Weights of a small class-conditioned image flow-matching model.
Model: 9.59M parameters, 48-pixel images, arch dit, norm layernorm, patch size [4, 4], layers 8, width 256.
Training: 15400 steps, batches of 192.
Data: trained on telescope images of galaxies (Galaxy Zoo DECaLS), 44167 training examples, 66.9 epochs.
Rows from block 5, named by matrix and row number. Rows with one number belong to one attention dimension. Each number is 128 + 24 x the weight over its row's rms, rounded and kept within 0 to 255. All counts start at 0. Numbers have three digits each. After the name is the row's rms in percent of the matrix's.
# q: attention query (model.blocks.5.attn.q.weight, 256x256), inputs 128-255
# k: attention key (model.blocks.5.attn.k.weight, 256x256), inputs 128-255
q.83 079:106117155123127108103144146189147142139099095116153153125116127127134122126142086081104065124173119094126149156140102091138113154134144155113217160121114136109148130141124103126119140125136112149134114088113109108090152163150120121097128094147116137168160045137147131111135132114109069156128127084143130147113106124171137148081131126119170129152191136197144126079132144119130095110105
q.84 084:120096152125129023149139158152114139128118102086158121116112136122159097096138111102134084141160105142134168142119108136113122128115145132173130118136084151133128134113126108122131107155127180122109099108153094122067143115164162121132142138132103107125102125129121174146141131082138096117144114138143119100136123119097101100130137139169119117134127135130168169114111113105130143097063
q.85 046:128151144138132128100136095164117179142104105143116153131098157109104080178098140165140113128130107092115122159119127103123128159100155148150135178109133091152173156095105086145108129143141121095114100137137088124081157138108132114148115094138134122140208117147133145151140165098142169132145162061164137128091088158129103155126147131126145089106137125143147136134151114125150112126157
q.86 057:126143136115118084133106167089148139165104134126142158154112163141121087082137161138161101146139108136124168155127132100148128164117131143155114090109132157142150119140095100093138149150112190094155096118100138154073093139155116133111147100133143155140131136092117176079145151164148096130118140170139113126098115107134124159128152160141106128143163135135134159157124161137099142058128
q.87 057:119143096160110174142091107137137109131141131126162096140088138118099088100115164124125145112091156116117133127123152143142141167093101145098089154093152152189143101151121146134129146137136135133150111136145118128087108143130109150169139130094150143116091179110187075124108181106152124127160147101165136091113104140133120159162106122127112142115163133107102132165140163098108126113100
q.88 098:161130145091177123134128136112106145145165095140086125180156139130123158143151107111136193144096148149137135146146122134120153106163139117120122116104129115114122176103143096124104108083147113174145116150109119089173139098138130111122141128123130142105117105120139105107154173125138135099111108090088174167128126083133120160150156152122114075146154153148106056163139103129120144127113
q.89 096:131084141136128088153165151153119109122103136107135101105130132123139143147118104105153111135180133191120115099087122145083128102139126118150173113187103094088101127128133140140123098144083162122096123112151074120117167119163115109136142129153122115124132111125161132141128110116116122136123116129113111079127145129115128094080092106187067207136097116144167128120144117128156120153070
q.90 072:133153112125151142104146143160116077132093155126177131116125097106118144156112136158152146099106140157125094116146135130113122172148117101133069125139149079107155120135151157118108132147126103062076141146114141076161170149137131144144124112099121121095086113140084104103115092132140139122103129086076135073134129128174118100102143166138166084124100139103109107166152117112134124112157
q.91 062:131163115166110148102133103155161134117128133112174119138114108134144134121099156145105126102105104096142109130145142146162114160111080150106132130087137158170180097152117145125152183151142108088130144100133117106083167140103110174144105099111126122143165140156154117122116125151173132129178129113174117107137087166122159158159099119155145108108141126122115165145118125117134108136150
q.92 076:142151128122109140148140125107127137123128151140116177136126111121135138171120078185155096120184133142139129124088120101132122100126119136138128155144126090124122150111129133139150115099154088101180147112141109014135131148077131148092137119122152127129171155128141157124134092118106211116163110109137127145134151135130159144125113097116116135127089141117116128120113122156188099196186
q.93 069:152152122146116065135148157076132147153162134134157130124093143153103098103094135148112127110156127150135153110117099091143125153091127103120078154135117142148140097130118088126133113135149185086132117118140104082042162110162143122133141141130127089155163168103086190106124120093148210125189120101154121122111122138118130111138150120136098136136106135114138156163123143134166101117127
q.94 080:139114134135104134151148125152144123138095111120112169155140098122098137104120089158140094153174112145099122126080087087124118131152156125147217155162105076123085131115139123132131090124100107104154120113133148083149129129092141095073161130170132115126150123131149127108166111112082135110064127121092130097150131165108120092105132140176134116144151146146133131070122103145177118158148
q.95 107:114109093127154127111123114163150123129162144109130082112127130126178106101169124052121107109109150125123119124148207168152149135142129141109169059090134181130125123140151152124127141115124158156117142104105069145133134126130120141124111106089098125119067097161133065151114159166146066136186155140129117117113130108159122159128085141129073145109137117141120110161130158099094107115126
q.96 063:155119127094153145172120119119114143137143090132165121173156161132101120041156142133122168142105140148155122097107141150115133145102177134104130114120135126121092159143147123126137119135128143149110107154110124145153146111136120121096124115119131118109092064121144108142142129137089130109115121098135166114102115123133115125083136154132084113151155134138150125104164095128146146106074
q.97 080:078143127136112144118122127147129116098078172174142096080091122110129138107111131118106119107171146106121179121123144130115124119138118153079134136120120135090139128172180136127125113156097076117113172152125133150152159163126129149124104114087119121086113128173175083114109117136133134131128145104115125105123130146128158139119119142096094157132150100119101121128137146127159113127084
q.98 103:154136150125105137114161128148137136160124087148157109154108111139103120115098129148138123136138144098143138123124100165128121129095152115113131096151127143154132129114093091150156138156116112144141108112144135142151112124157167129110158112178106166170143147088138108153110093146115169114171101131163143167105134131129107109136175150124109231153098140168147155128134125141145146083098
q.99 151:110125125142118143102101122075107123098121145121114147141120093131131118162136123096117138120100114121117181107154131171125119134118097128174071153128086092136150111157133153102145133122106097117158144067147172127131116142113106142115167106130102098127129194142137146145090175135142139099035143169135125088134147132122122127145108119131179085113140122118111138103092139129117149158178
q.100 169:166161148122128142138134149099123134165127093130092141165124166165107105100109144117130119153103130146119085159123091171096136119117159128129104103138110133148113152113132116149146122161116131126153107094129135151136140087142152121097134137164121157152134138078142102205118096133070138148108110109123140136155156126112090101123102109138126155151172146127171141131133097162175163150125
q.101 111:124149118139148125129117122159138146117161119129096106130144151151139104168071132077147120123127131131108174145163138152142137050130113135129098114122120132120164126137124131120125111115162144140163152123139119124121116143142121144136110120119140131134125156130126102166086165140159159157126154108113145124143139118107139144174088125132162143114122103060097138165105118120119122183144
q.102 135:128108107125150177129110127123108140099098131103093156145149139119130127124107116108130106130074133125127109128155069149125130102123139123166083110156116055096101131161141158121118117108092121104140127084129164146179154146174133106127146129160110112125130208142140107153116141127120167103029142142123131101100168136103095138123101111159155136117121119147123122122102110136152172171130
q.103 090:177122134113111126164119142145114142160135079160111123171134134149114115096148121139102170151153153154157138130080090113119130153106162117122149154139164184140126116112152096171131119144166118107190109104098122107140132065136128119124112157139106112130132118096118128131124152093113126091136107125149164141150131120113075105127143143126126133134196158159178136123175133138130132109123
q.104 192:087127105133128118120114130110137099069116164145135123072129127105154142134111129146134103098111112106115108166137173105145131133133102149118131120126136106116132123160142161091118154138124104129072148176125111137103121152091135142153092111075151117103103097168129128084118110143144094141140151130112118117135092142138171147130113144142135137107133099093075124125100154108106130115118
q.105 125:168138156120122157130143141146128135178150078092122156185144111151118142133144140129133153155157133149142122100110096142118126118119146093145122137168127123136131127082101117136130108102152172143184107081126136114112144103119143114105147129185105147175149135096116122151146133116116125120126131119139145131113143081109083092127146140130134101161107187158165137110153102122110134145137
q.106 097:121137116109167091127124121140144141147174138145080105121153188112113116114109125102111128140117140124099128191137153139133125102124127154104112092103136147129142155147148123159126149135127076146140129135122084124124112128145133124109096139090127155134120138139140094180118124130138135161152126083123148102138141158114117158130088108123131204127150119131143123147151110147155126167145
q.107 119:132155130133142137118114164156167139122164123143117144122120119154132066150075115102108161113166121129125108144161132174157121085135130131122130091122105108137127174125101141112117141140145137167111130098167134153120141130176135140072133112142109146182145152126103149191081103173135158147142118076122158122133151137135124124136129093135158156121064123136136149157119098151152173127095
q.108 129:111134119138140159121136128066134104101088127139111137106132112130148132075109139173100114156130111141102095184105156121115100138111142160149127124145135101092119104136155120102107116136118105093132103184122123111119126154135131117143088141091166097112154094142121177091123112131142066160108142100121103095134074124135137135110173148107184130140164100055093127117104121128139134122124
q.109 093:116107136158131152135156118147147136104120111099087164106125110167166175111083124111089114112172132110099118141155154117151114076138102142178117095095113099114122146128146161114111136131151132187134151144149102102146116167184128122100092140086135092148169138161098115183100122170162107126099129111125091121102146135098146115136112161138139139124103117152109114143095152104161096118132
q.110 115:102154101142154150095155130140163137096106149128055125095118111118129113143073121120103121124134136124094128144122132129127111084137124139153121116121112104104151154140169134116108108114119125133153135159138096116136120179157141148102094137095116116109166128173096134150111112150147126159125151077105102099128141122115159148139130144143172093139137088108105122130107148109147114184120
q.111 139:174147145096153080141140159128130155171151100127117139148142138167110110110134129075104156156170133179139140139110089125110122119127135107115152109112106144107125145091118096165133088130134154128167115089141109116144160086152132112100144146161108133165152145079115117186126136099117126149129105120122129123136163089119103109134118127110109099145131147116182115154131117136166158142134
q.112 272:182126154109133137140145141152113145181134082118131134190138143141106117106146127121127155163124130151142133103092083143096129142110158111124132109147126133138111145106130100159137110125129139113160098094125129141155149087152129104103150145181108144149119137081148112159137126107098135113136113097142141128116153131123090110120132117152094152158155157157166132129156099138133152129111
q.113 139:189124146116137135149145148141123158188154083128131119172141126152100116081153135121124169146102149138144112101113093124109138158124161102121130127140122147145116140089111115149133116127144129157148113117116131127158134084188130100077143143180109154165099140071118143153124137118098135127146110121133135140108159117128095111124126128143111144144134152166167134130163099148125144122119
q.114 092:089115102102145135131103128129127158090122149177126131076152101092135128129127129103105119125146128157136122138152089109133132095128140130140177114119131144093182134146148073136102101093098143147180130147121106083106130168122117096132121121106124112105153113141088145111096168126166126153122148150111153158127128104126149156153158144112159151099098108105104114150134169089108125118136
q.115 094:126128111129115137128122137078140074130129107157137128127115158145130146119122139183119150148118126094142100153094157096137135207119122139107111172132132125158117128136166154116133175168123099111120110134113183124119119100086148128147101166100161132095126087118171180123125087111126131145095127094144129126143095163125153117089199152185122145158192121107127141094130109144162139087118
q.116 073:106130146170081140112130143135117081084089136123125126121090105107121138118088124142135114106115113095109106133153108156103123118136123140176155079123112082099111149132170101094129133144096135089093135142131139148140111165119131113137131105131146104100128120160120123126122149147149129122119126137137094106106155162137135122117168140137090123128062127150084137155110106142131134159145
q.117 113:158099145115107101118141109128109174172129112102135119161133133138090122116165122134124118127141137166141148087087078130105153156116143093150179144125131173128138110121138067166142101121118117105186110149128131118141140106120128105157169154174144128117136121095144082101169168102119148088161117193132146135108161121118091125130152132115109152153168140123166112108153146131108105158144
q.118 111:145146136101131109157150165108138119184149087139126141155136168150118106103155126115107143170135134128125120151113117120129131177094133118075146154149118157162148122095133145150122137140145141112143091104121110135118146087110141118089127163124129152164133098101144124162116128111097099150137092069140159140137087146089113126102146108137143139165169167118165135120137105151155152103110
q.119 153:176117149116134106152149137146130172189152078130105142171133149165095156118146123101113156155170132154153153107105105110109135132115150117128135142134151154129119151112136111169144117134146133140180117122118101113141135095139153121129121177159138137146143121068125103139117142112110135119148119105129133152110151122115102129131146146118124136169166165159154117110151111133152124139132
q.120 157:093125104137144118114110120120123076072118173138133121076138146100138143134097121152138122107123118105121112164151170121149121134149101148127123122111142102113126123146144150087115147137128118129070149180108110130111134153109145145148092122066157116102103098178123132086120108143159107146144135133104121104140107142144165157136100140122130144108118090086081114146104156111130122113125
q.121 117:083108102119143098126107122118124114085094178155107123060130136098139129149108133141136099107079107114116123153154136118140137123127092148107098121141135104100124127171174160118121149130096103132066151166122108152140114159131123135150095130082143126097094124178144148105122125133136137148147149140122116125154134163131164167103094137138100159104130078085099131125114146107136127139122
q.122 101:128183123132135130131149138158140150108122150147148152123144092125142118152123140125123145121192159129118143091143112123162117107145120125143098132098102133134143158086079119110121132122150202181129147136124145058112121160167139139126141097117125100154178164112097153135147145140177111125110124152129132143125115109105136119141185101119151070141034136151156135151106115128137117069147
q.123 102:133134156129120176154118130121116089134095116135147131143136131123125119135129128162191126116120126125147086156168116158149138125134135133160159103114108142118132120147125101146128128116129097153125094119081143119109131123085114115191143094127134128109111102119114073092141152130108163148106123142110157144120117133141124126137164124111100203095068164139103153152138105143079142116134
q.124 106:132174132131104127113146169101139175114121134154153090111108096104134122135117118094156136132153153119131099171186157147137123104132122133123156108136117137133130150136133112110137131142131124119132102125152121112149116160156152131115128121097147154079108158132098150171066114118160135155117138119150137109134108136142118127157143079202173122136087123134131157130113104128155129124106
q.125 075:099096099132137114151145092129116115074110150123106141076121108095124133182106139123117072092133112130104131142145151143139136092120089110127139138104126096104124123141117125110091117117107111157128139138124134123142151189137145149144133119104141114132133126187129129117106153112178132157140143127123075118141142135149169141158105152121134134138084112143070100115148126117140120178147
q.126 116:157129136108132124146114139152102151191167103126147131168119158139125091120161144126134149136143138121153139082092121124115143166109138108102125157137129175177115118119107130170144144135161127124141110098139160127133138075115128121138146133137117128154111116070151120147140127108110131118133112125161151147135102121107103100117139138128095143143139165184185124130163122144130117081097
q.127 109:081121102153118138094104113147128120065105163119125126083130095108119128165106119131163102097127116114130144092170150140144127115164107145157119126104108090107127114164127131099121119102131118135089147142136131125127106189122089136142133096113143130122132143169114129090134155157152154121132139169128118092121151144132144128162100138123117117104087103137099119138110160124089120148164
q.128 101:114132112157098071107113114129142130121112133164138106109119177124100127049090125068148086103140150124113157138097139136132092119126129127124140139099131145168135134128135139114173121156143157101112133131144096141155083136108122183149100092111152104156057143128145186119088088162161134140131159140108127109138102153126139118127108122103113151137152104144112110131143120115107098147103
q.129 088:135134138135137158128097121131086142140122125135123190139133166134102103092132174135135112164155134154139124155146146171125127145101111114132150133075152159189146112122111137144114144123123147089160129094104145151138092106182134121175156100132140107152132132114144121156115202097100113106133134151135100135151105119122137143150113169171092128122119114106149088086103144107141155156151
q.130 120:144137116136109171144135144135146102134127115125109102141119148138164129143092108188152132130139116123124051131128124144140114147136125110129021060194146124141073121132099114116145135142151119120114120144132160115142090123126124118119092124132147119144109097121111156136125023135092103131115118104122137173132135138141120104070128110116078112147115156133140177155132104157107127095133
q.131 103:106143093136119159130150142086142091120118136121134114109121141112178130116093096156144106137101109127108136131134145157147122180136131122113082099204102130100063128142122114113114128123132095117104132100100130086126117132142127097104099126107142110149108124122095138135127068121121077137094144118126144135127127128129141126073125099116092162147123125152120137146116113122129137101106
q.132 095:116119134136108094136132123145132157155125115139096151159108116136126128093162108075153082144167139123113164119120123129096109155144138153146113115084129149138112113103133104151170120173118121101094131126098122139093106144125128136082150124139159126139110095105122121139104168131128069125134132150118119097142132104152131116093117133097113000149091136169164125151119125106118107112056
q.133 117:150129097120129159121131133174086142123122123109143119115140152108129104171155132163136198108113136152178131173133118064102173120128124136144113131094097065126128137147124198135119132124104142133100108135149160114172189121117125132148109144113089119119118150137090086170155140111121164122125128162104154153132105124130115140122082173128116079104090123135127116121153098128128147139125
q.134 104:128120123130136126096115130126127100102123134131086129121113131132118118141103163113129123118139119140153101197148098117125131061153094144171158145091134123147148142157128125107138108125118068132094128132120103147168103127161121147163095119129111122102133135151190078129111127143148115141134178170124112127119142119127131138146123119099150066099128119085104143182118132128151147161163
k.83 076:120157141126133125147126118154166157126143177170125155078138130126127076152125106109156124141146128124135080094153086094104134097117142128128114104127162179150130104115123110147141119149114090137109167126153123127086095162183101155127150105128143139146133147092147142132130097202104172098161156103116123112119147137120114131172118134109130150113110098124100113117096106147150140181146
k.84 080:145097123109118200140136098137127093118098109114118149140136147118102139095142090156138097158112116114092117110161121218101136117147133124151130123159084087126107124169134076122115100111099105109202135101134136123144081127147140127143135112137133106073105157091165198151111123177123198151088118066138110148116121138125094117145096110135142131156125097135124109128108103126109137154143
k.85 051:131125183119145135090171144175132157135104105148116160092099140145131128143119148170151068134202151104155068125100137099145119119107174132161159156126132147115117102086148095129107133132105114119124135145125131088095117101100119137137111071122163121134180123061144130142136153113113129118157134119136123085095100154131114108086142155086145142141122150125114117079136093102160137139114
k.86 070:108147150130125231138158108115114111096122128135123112135108170142109144107128125158134113138157104114123118145118164157124117091144128107122110139123088096133102148167154127147120134131128126111150144171113114123124094124131129111144115116107149180109161129146171151185147135173080157174086166081122125096130109136109117126095195092174133118128075098122117101124125079116126101119082
k.87 073:139158145161100178133113136123119114120174097130162090170122116147114142104135141139110175109140090106153148086085202126166128125123104121086189139136129140116144124126105138107107107148146128087146135115137155175138104083125147127150102110093143157152069113130132128176131102135087096131104102134160147148096088116110176101103153113143134136137148148155111112111116130108135128080092
k.88 109:092142105174093140119117099162163146089145149135130122131078106149135099113122126127094080089121088086121104119134143097160098133100111128114179127122135166165148091153094152125160149136174110107175137099161148162130143128103120133165109106106137107168140118141131157121118111136143129155123138137157119146137079168138130113132112130098157118097146111138125174102108121117123122143160
k.89 106:151093130108132173126123134123110150162138112138092152173148098121092099142171108143170182160107127132143091113095166147150120154130118096148177140158126143130101141096113179154124125087133168166182103136113151197135145095109147121121155139136137121100100102119162107139130138140126130114131123143127138181144152123119131117139105161117089159152157159160121125084123105139089154141114
k.90 084:107131155133127065131095112121125170141160142127130122139138132121143119168133147133102161105146141127153149120129151115146132125136140128112038128126173146147139139138138160117142149148180105151115123119132163136093113120078143136138142128126154105177175146113104167121133113127137150104168099170144144138132132128144134158165190123149135134112097152178122106080132126138102154083148
k.91 063:083138159136108124104106112156113186127175138137139151176105124098116117143133153157098137142169128119128152118130172128141131138126112105104125119133101162143159108116097126101163152169166090125100148106151167140120133139107135135148105087101156147168116113151172152122120090150119118152119114141136169117120090125115126125137141154099119105098118135114099137045106126137144094092105
k.92 088:109091167146128072103151121177138196132083118109101146122130071122153132126162140111102102168110140141141144125123052138109120136097143150149176148159123132102144115101124118140144135146096106175114137131155105142105146165146134108104142118154126125135150081116131090122147142088154058092140105127125114153127103122111098118101067151081137127152186100112137159041121136149108128151097
k.93 082:153134135150122122096122119080134174104102096124128110126113117133133100082154142105098113158120116131132200113104105161088119104123165120106149130150072102120115135175163047134149123121111074122195124150135106078171131127094141123120099128104128161110158108120170136144129130099125143131097133106135118133090092153145114132095075119115155104162146064134119146071134153108127117157131
k.94 089:121123157091129117117158105140138113119060132129116137097119081121138144144111143120156079152130145156141087144119066156091117121135115133190191141169145058121132138099110122141133109143101104142098162129129066176130120162147130106084141108212148089126102111131145091108141116131114130121179120109125105138152151132123108124119087117126105145154137098112160140133132108132118159168122
k.95 092:140141126138132089147112137137123094149154130142145118178119181133106116125144148113110172082112128108133177129143191165158110144106128127105105113098110190123127134161103140104114154120161154109139136123136177153087152053024146157152120135077128138129144151156127169172125147141141153120083127162136145134114142119126138119154164121123111146111122166141120129121118131129107099100143
k.96 185:051121115147114128129123130131138132066116188143147113067113117098131130139096130130122130093126122111121126130151161101150131124140104136133118145114128136115163116143122171092113146128127130141098155143128131101091125183130119150151115119085138115122151115195094146109118132140153102135131143152120122139137121119136171147133139150119168101103105107108093133136111155122112109125158
k.97 139:052120100157105124118116114116135114058123164140141108077100132111127137154110132125126118084120123124135114122151171100151115122145108145112142160098126131136141123168128180116125141140125124126106159152136136138114150165119118145141107125095153122118161112203118130115119142141156117131128145138118112140129122127128165146140124135128139095118107106115103134128101154133138110118155
k.98 094:140143123140123101094137147175105103131105115102122144144154115159130116058176128081141117141132148158108125098115070108102166142133156128138144142112141098133123156153170107135103095142109092111144124117092124138153120107144122105128160117139080136115051126114150087139156124088108178125124121140136144077144100117105105129122129142141111190151107110122172126116138114140162169188092
k.99 094:127134113126106140139136158147145173142145111105130152140130106145141122145201144150136171127111139150138181107121083151153100081105120108133153151163129125152111153074068151155167102120157164163155128143141158145108136152175106133125167128142106095127209148123203148166124155119149119107167129090097142133113129087116112126109112135100172060133105138140153113128121113136133137148091
k.100 071:123135110156124101118135125119142145072134115136163119098132117083157146183095124116146122099127110117098225156126121141162097148127143099142099131150135130117127102164138143088119123146133130159086126152152110068087109170156108163134142116103131106132122134134137148127115173156136112121132132155128104103097098141132157132124145137103136130133119113124085127114126148087127130091094
k.101 073:142120133094139189124125120091130138141129123109105132116142145094091171147128124191135104130130129124158087135127136150110128126163148121149112138098124158139070144089132099196117132104128162115164124154147139105120140134100117104122107130148125125128111112128096091125133118100083208128135110169141143097111123139142121105077129114126090134112144130173159095139144149116110132132148
k.102 125:092150102137128108132144155124175110094118142144121136091113147085124137180141110138151118091134129129111150102163090137121104154112130113144158150151122128100108146145128134125122093117101147161066106153126099077122162159133127135107116150142150153137188098164129131114122145145130107146113153145096124081125141113161154139092133133107179122146063118124119130113149094091132115084065
k.103 124:045138117131141136116112117089140117072145170137129106072119117105128131176091142147122133087117099119124134139144152126153118121150105118135106119118115133116143122161119156077111151127147144144103161125151148117088115180107137142145121111077142120113173136189107172124125129139157128146114122132123112147111127122127167142131136122105164105108115121099082122143094136127116119117170
k.104 163:065121124144130131122120119109123128071119175139127122061125131117119125167097129159113141088120126118114126142157177118136138116150096143125100130114126128130148119141114166098122146134133129146095161140133139105117095169119121155149129120083141097108145123182110155118115121141160131126123135135128124137123112130127171144137123138127135132101103108103060125135103166133120105119162
k.105 108:199117144117134119135138148165120116173125087132134153188126125146144126097167127090129120175145148135128113128103069141121142134119154114137157116165131110123113147120146079135135114134135125131131108133128094141147148110124129127127140114155115146128089136074139096140141124107106111126128103152132139118115127131130079118122110132127140180124150161137169149127149081112136166125076
k.106 086:108134148114123148130148134149146082099110153100127134121140105128098116136140130135089098102160118117116121171117119126133157144117111137124140122102126164135095110121157071126110107113104153118145134112139130092110163118075107112149110101138155122106151113142103118111140126125095157110123121183135100119142123120144150121111092148144108232100179114109083153128094181146127154143157
k.107 117:131088115132111154136138140162128116092124128092176143098129129104123162125139124129150144075122122134115157147141144059117113162109152136122106153103109145163090082112142184136109128137132154134139109176092122092138144139121119132136115135090103101113119143139111138155129146101129213115118142156139111085123092116128122126128150117128108151131145127186114147139159152102116121124129
k.108 118:197104141107129112142131124171121130177133089110122158205125124131143136126138112086125127191167138146115155118115101144136118137114138105115131102162133139122126133084121047178162107144123133098175129104139121112144149111148141108122133142165101129126109138044111139148140138108143085088151110119140116131136149138116094110130130116136139163153158154146154153117136123146156154112095
k.109 096:197102119124127148112133149167111108168118110110138139161149122110127100105187121130143132180146129134154084094137081128117105169128148132113124166139130126160104129086112101185127120143131130116156106142110130123144169099120125115130158135146116156142117125065118121160159151127097148104141123127142157113153133137123129119128126134127082162137173149136173148139150101141145148130073
k.110 117:195076138116118144121122155144129128173120084101138152185149138129135147122165137083139125159139144158123129127134086148111141133119145128117119116163134147124097130101125054181127112123115136106156106107125129120165154091114120087128123152164123131101070135065123113137153154108108154093119126146124131102142124124143094138110127127149100134132176156151163143129142114127119163121100
k.111 118:042121104145131134106131111105134128049140149147127101054114131085127143171075113147120119077124110102116151152158151130132116126134118141145085127117130125136120101158136163090122158117118131131089141157124135098114102181105129135152109126071142123108125117197087158110114116147149116121122143144139140138134116143133150127145131124129136081114113120127080139138097143115104103102165
k.112 148:200126133109134122140136151149110137197122087116125129196137123160123123091152134100142123162145123152134131129091092149128132145122161109139128120156131148127127137118135092163138113114119122101167093111121134138127151075131140111121147138160125144144105143071146112136135133114100111118135102144115134128120140129114082117110130130137114136142139158133181136112143092136128138137099
k.113 070:146121140098153135148119124156129117151120098139117159164176109126144126116152134072140152124151119163151083142102075107120185178151159107126169168097123104118127145098127200152092131101120161117109085140081094095094173110106149114126141160159113128167119107104105104109150134125111114141131115179120150114158114130101129130119094140130167133155105156106150112147134094127137147162106
k.114 100:109113126107167163105129127062130137093112151134078142092132123114150150218089120171120139096125099138120095135132129124123123104164114147123092084124124139122118119124110154109116129092136167135138154140134148090140079163142131118152138129104146100093153148151065171114121109144140184124108133116123121144113145129131145152118154122118144132084108100102079108145116158106085131137195
k.115 159:124128100135096123108106116110128120113148161119162125154118071139146112168166139106108169130100106105131161133112204145152123128127103118101177160145129146172145129113093176139133137150162115151131161129141177141102155105151113168144135126084120098120143166149198144123120159134178105092139108098132126127139088120109119127165069121092155150121147150125118130098099160136158131134098
k.116 166:155132149131136120134135142159119132154103101103143171164140127178138121044158134069134133177136149157132173111088083156108147148122156131137163122132130112121121153127154059157129107156115095131152125120115124153166144108147147113109169127181105145128069146096188081156157118114135104116118113106121121096136134116083101117122112144134119164142150118127174139118123109153152150157063
k.117 115:067147124131144129123130117082142129060118144162083133074120123125134142171068131130140138083109100118106128148149145141125110111142112146118106129120129124106150143165127156083128137104132148132100167102132139136091103179133113134131145112099125120121159142178104148133106135155134109154122128113133127158154113129135165155148118124101146089106086107094085127144110132107109120133183
k.118 117:084123110126105102116106107118136144070163155146169103096109101107135131150100141129110147081101117093128152150131200104149123157140114119142124106095135142140134093148110165101118148122157140142111161150141162106096117149116122163139110100064140086127161113188111165120111149143170115119131129153135116144140114134145144124159133134107141133119130130119092150119090151114127096096132
k.119 128:044114106132140133098129129077121134050141167150131107072123117098150111191098128149120135081122125098107114136153152129147123138153104136134087131104117123123142108175128161101110151124137153136095156115134150113094120180130112137139131120091131127111146136188106155113112147145136130142132124160142119140147123131141155140136126126121135099108114122105086131136104163121116102104150
k.120 141:060128111145130131114114117112129109074124170141132116073123130116134120172081128166110133077136122108124128139167167135129127119140094143123111121116120132125145119141111157087118144133139135132100164141137141105111111177130123145144107125092124124101142114197095155113129114148158144133119131134132118131128115141142178138135121118122137139104110122113078138161097165129114110110165
k.121 112:076135118145121141122128116091109138101128181153130124062118146109121113170111123143124141094111125116135125139174171103140145131135108147103104134089120134129128120158122182135120148126130131140093144129140150132115096167135114141139118150082134092104149123181118133129123126142156136128109153111123135128113113144140164150141143123138118081116102116117084116117117139130102094105156
k.122 098:172135126100135171120108119101102096158149122099131137142110136119143135128109120209130180118074138116148122142122122128112145147132128101128095127127107125159116099130134207170100168128143136119110095095135129136113134094112121144129142126148104098158127103090127193145130073113126157102137117094120157126130116116140105134137180148132105048137156163170112127149133108125104172145116
k.123 093:104179129126127121118134148134108138109135128103076151122150137128144128133115103139105116112130148171117121121045107152132144127129117125142191117159116127107143153121138166133116092078118120100153123138118108165155153130161149088092120119177115090138087160172170073147126121119143141131135134117122095155103123122137122120114126159092213215114099104146125091112161132147113125173146
k.124 100:126145125120130134141127122166097097163118121101142156127143115146129129107112149122077130134134097149122214155076104159121110167117144136159144083191104138176100115114115102177130096101106146112159123158100160107117131133096132142117124150132114101175084135152112144148120102077144141107145119122118132100108137096118120138083167172107136103123226105157100133098118148122128166125094
k.125 098:216119124103141143114145151147127151182132092135133161160145141151110143124172133090125152183140142148157134111098094140127145127129141127107163152117128127133110138124139086163133105130096129090156091139120106157161138103127122102110129143167107161114102143070117101143149146108101137090116117114128157111131131139140092119114115141127090139133131149126161129136146110124126147144094
k.126 132:064127126131139114133119107089132118071141164147140095075118121117128146152088128169136143078095102097125134129151176118144128130136096132114116148110134110125133122160113202089128155139148115140100147116125139133097113158124117162143112119084148109125174115215115156121108132138159126148112143129131135132125114119122160143141144124123155108110110116106081123141104147118122105128166
k.127 129:215131150111126154152128143171117113195112098117112155173129158146109130076168122126137125175141139158123124125096078149099147117107155119137157139133132119114124154105147085175133107134117113116160112122114107168161137088130146102101140139171114146129102142064159087154162119101095145126126125121122131124136135139132100128118119126155109144145150137122184113120150087149125151166119
k.128 125:144123139115165204145158104110121129138119115098114160159140113127116123189179098198140158127135146139153096103129104125112139146112141138144128132135137130091093128104131130154077124115110133169134133127113143133146145120155132078116155170141110154109205105106125096137170162100086122120095099101114148144116150111138111123122164145139118101134086147155124102119127126128156117110116
k.129 090:153141151108158150126137123121150141155117092157114178151107158141136122153174125083134130139174135139126138157120114171134122153080143145143156128065145137145103145094104126151136131126124121137126098120124100132146142112157122101102168107168100123140143127106176091132154129132125098116139139160151159169126117119116081113139129170125095159127142163128129132080135116103158136114138
k.130 101:061116147124142120103128101138136158106141153119162140121129096143092132121161161099132117119135136115119154119134145114128131104092128157137209179069137135135178120119141161147135151132124132135135143115136135168102150150121113158136151113129114131126157134167161106122148226125141159127148128150166108094144132118114136153163130140152118120119122104127123101110121162111143114172136
k.131 079:128142117102141091113137130129104145105128098138143145106139098126090134103135126147077151122120119152140139146156136083105134105124138125138184157113143124128153140114136106145119100124118133114157116130118115112144136121086094130131150151123080130084125148102122137117151182130141189125150102126166108082137133143125121147154136146135194225117113125141130110094145127136145139151160
k.132 094:129108127117158120112118131156144179146140124142097155120109109142148137145118147106143108108162112113152133144145150154134122094174121146139132147044143151169149147112109048165147140138148119146104154111122141136106105150131101159126160100150130143137149114069138120129110178141137121112171132134142108133136156129137112141124154130122067000097138123137136121142160137096116144149139
k.133 116:146166102102134124130137133186122150101119127117144144150130132133123145179177125115150172085131149107141143082119103097120135124136101133141166158095134085100101150172125226126112139138139113130088121139129139130167154113109138115103105155135112147126105119173094096114148133130114149121100140128120150131105133126120143130129089156103169067121125132137110109095154093106135103128123
k.134 107:166121142117103162141149144162159174120118125130128174132089150140134153141116152074171104134124166121124083141136085113119126128119115122158152134116128097124113169096142170099180144156093097142059114141164115160129124133189146152113115104175109167127146135125166064133144138158081107147126169175110138108129141124123100107128095117130130058116119116097136147135153077147145134147104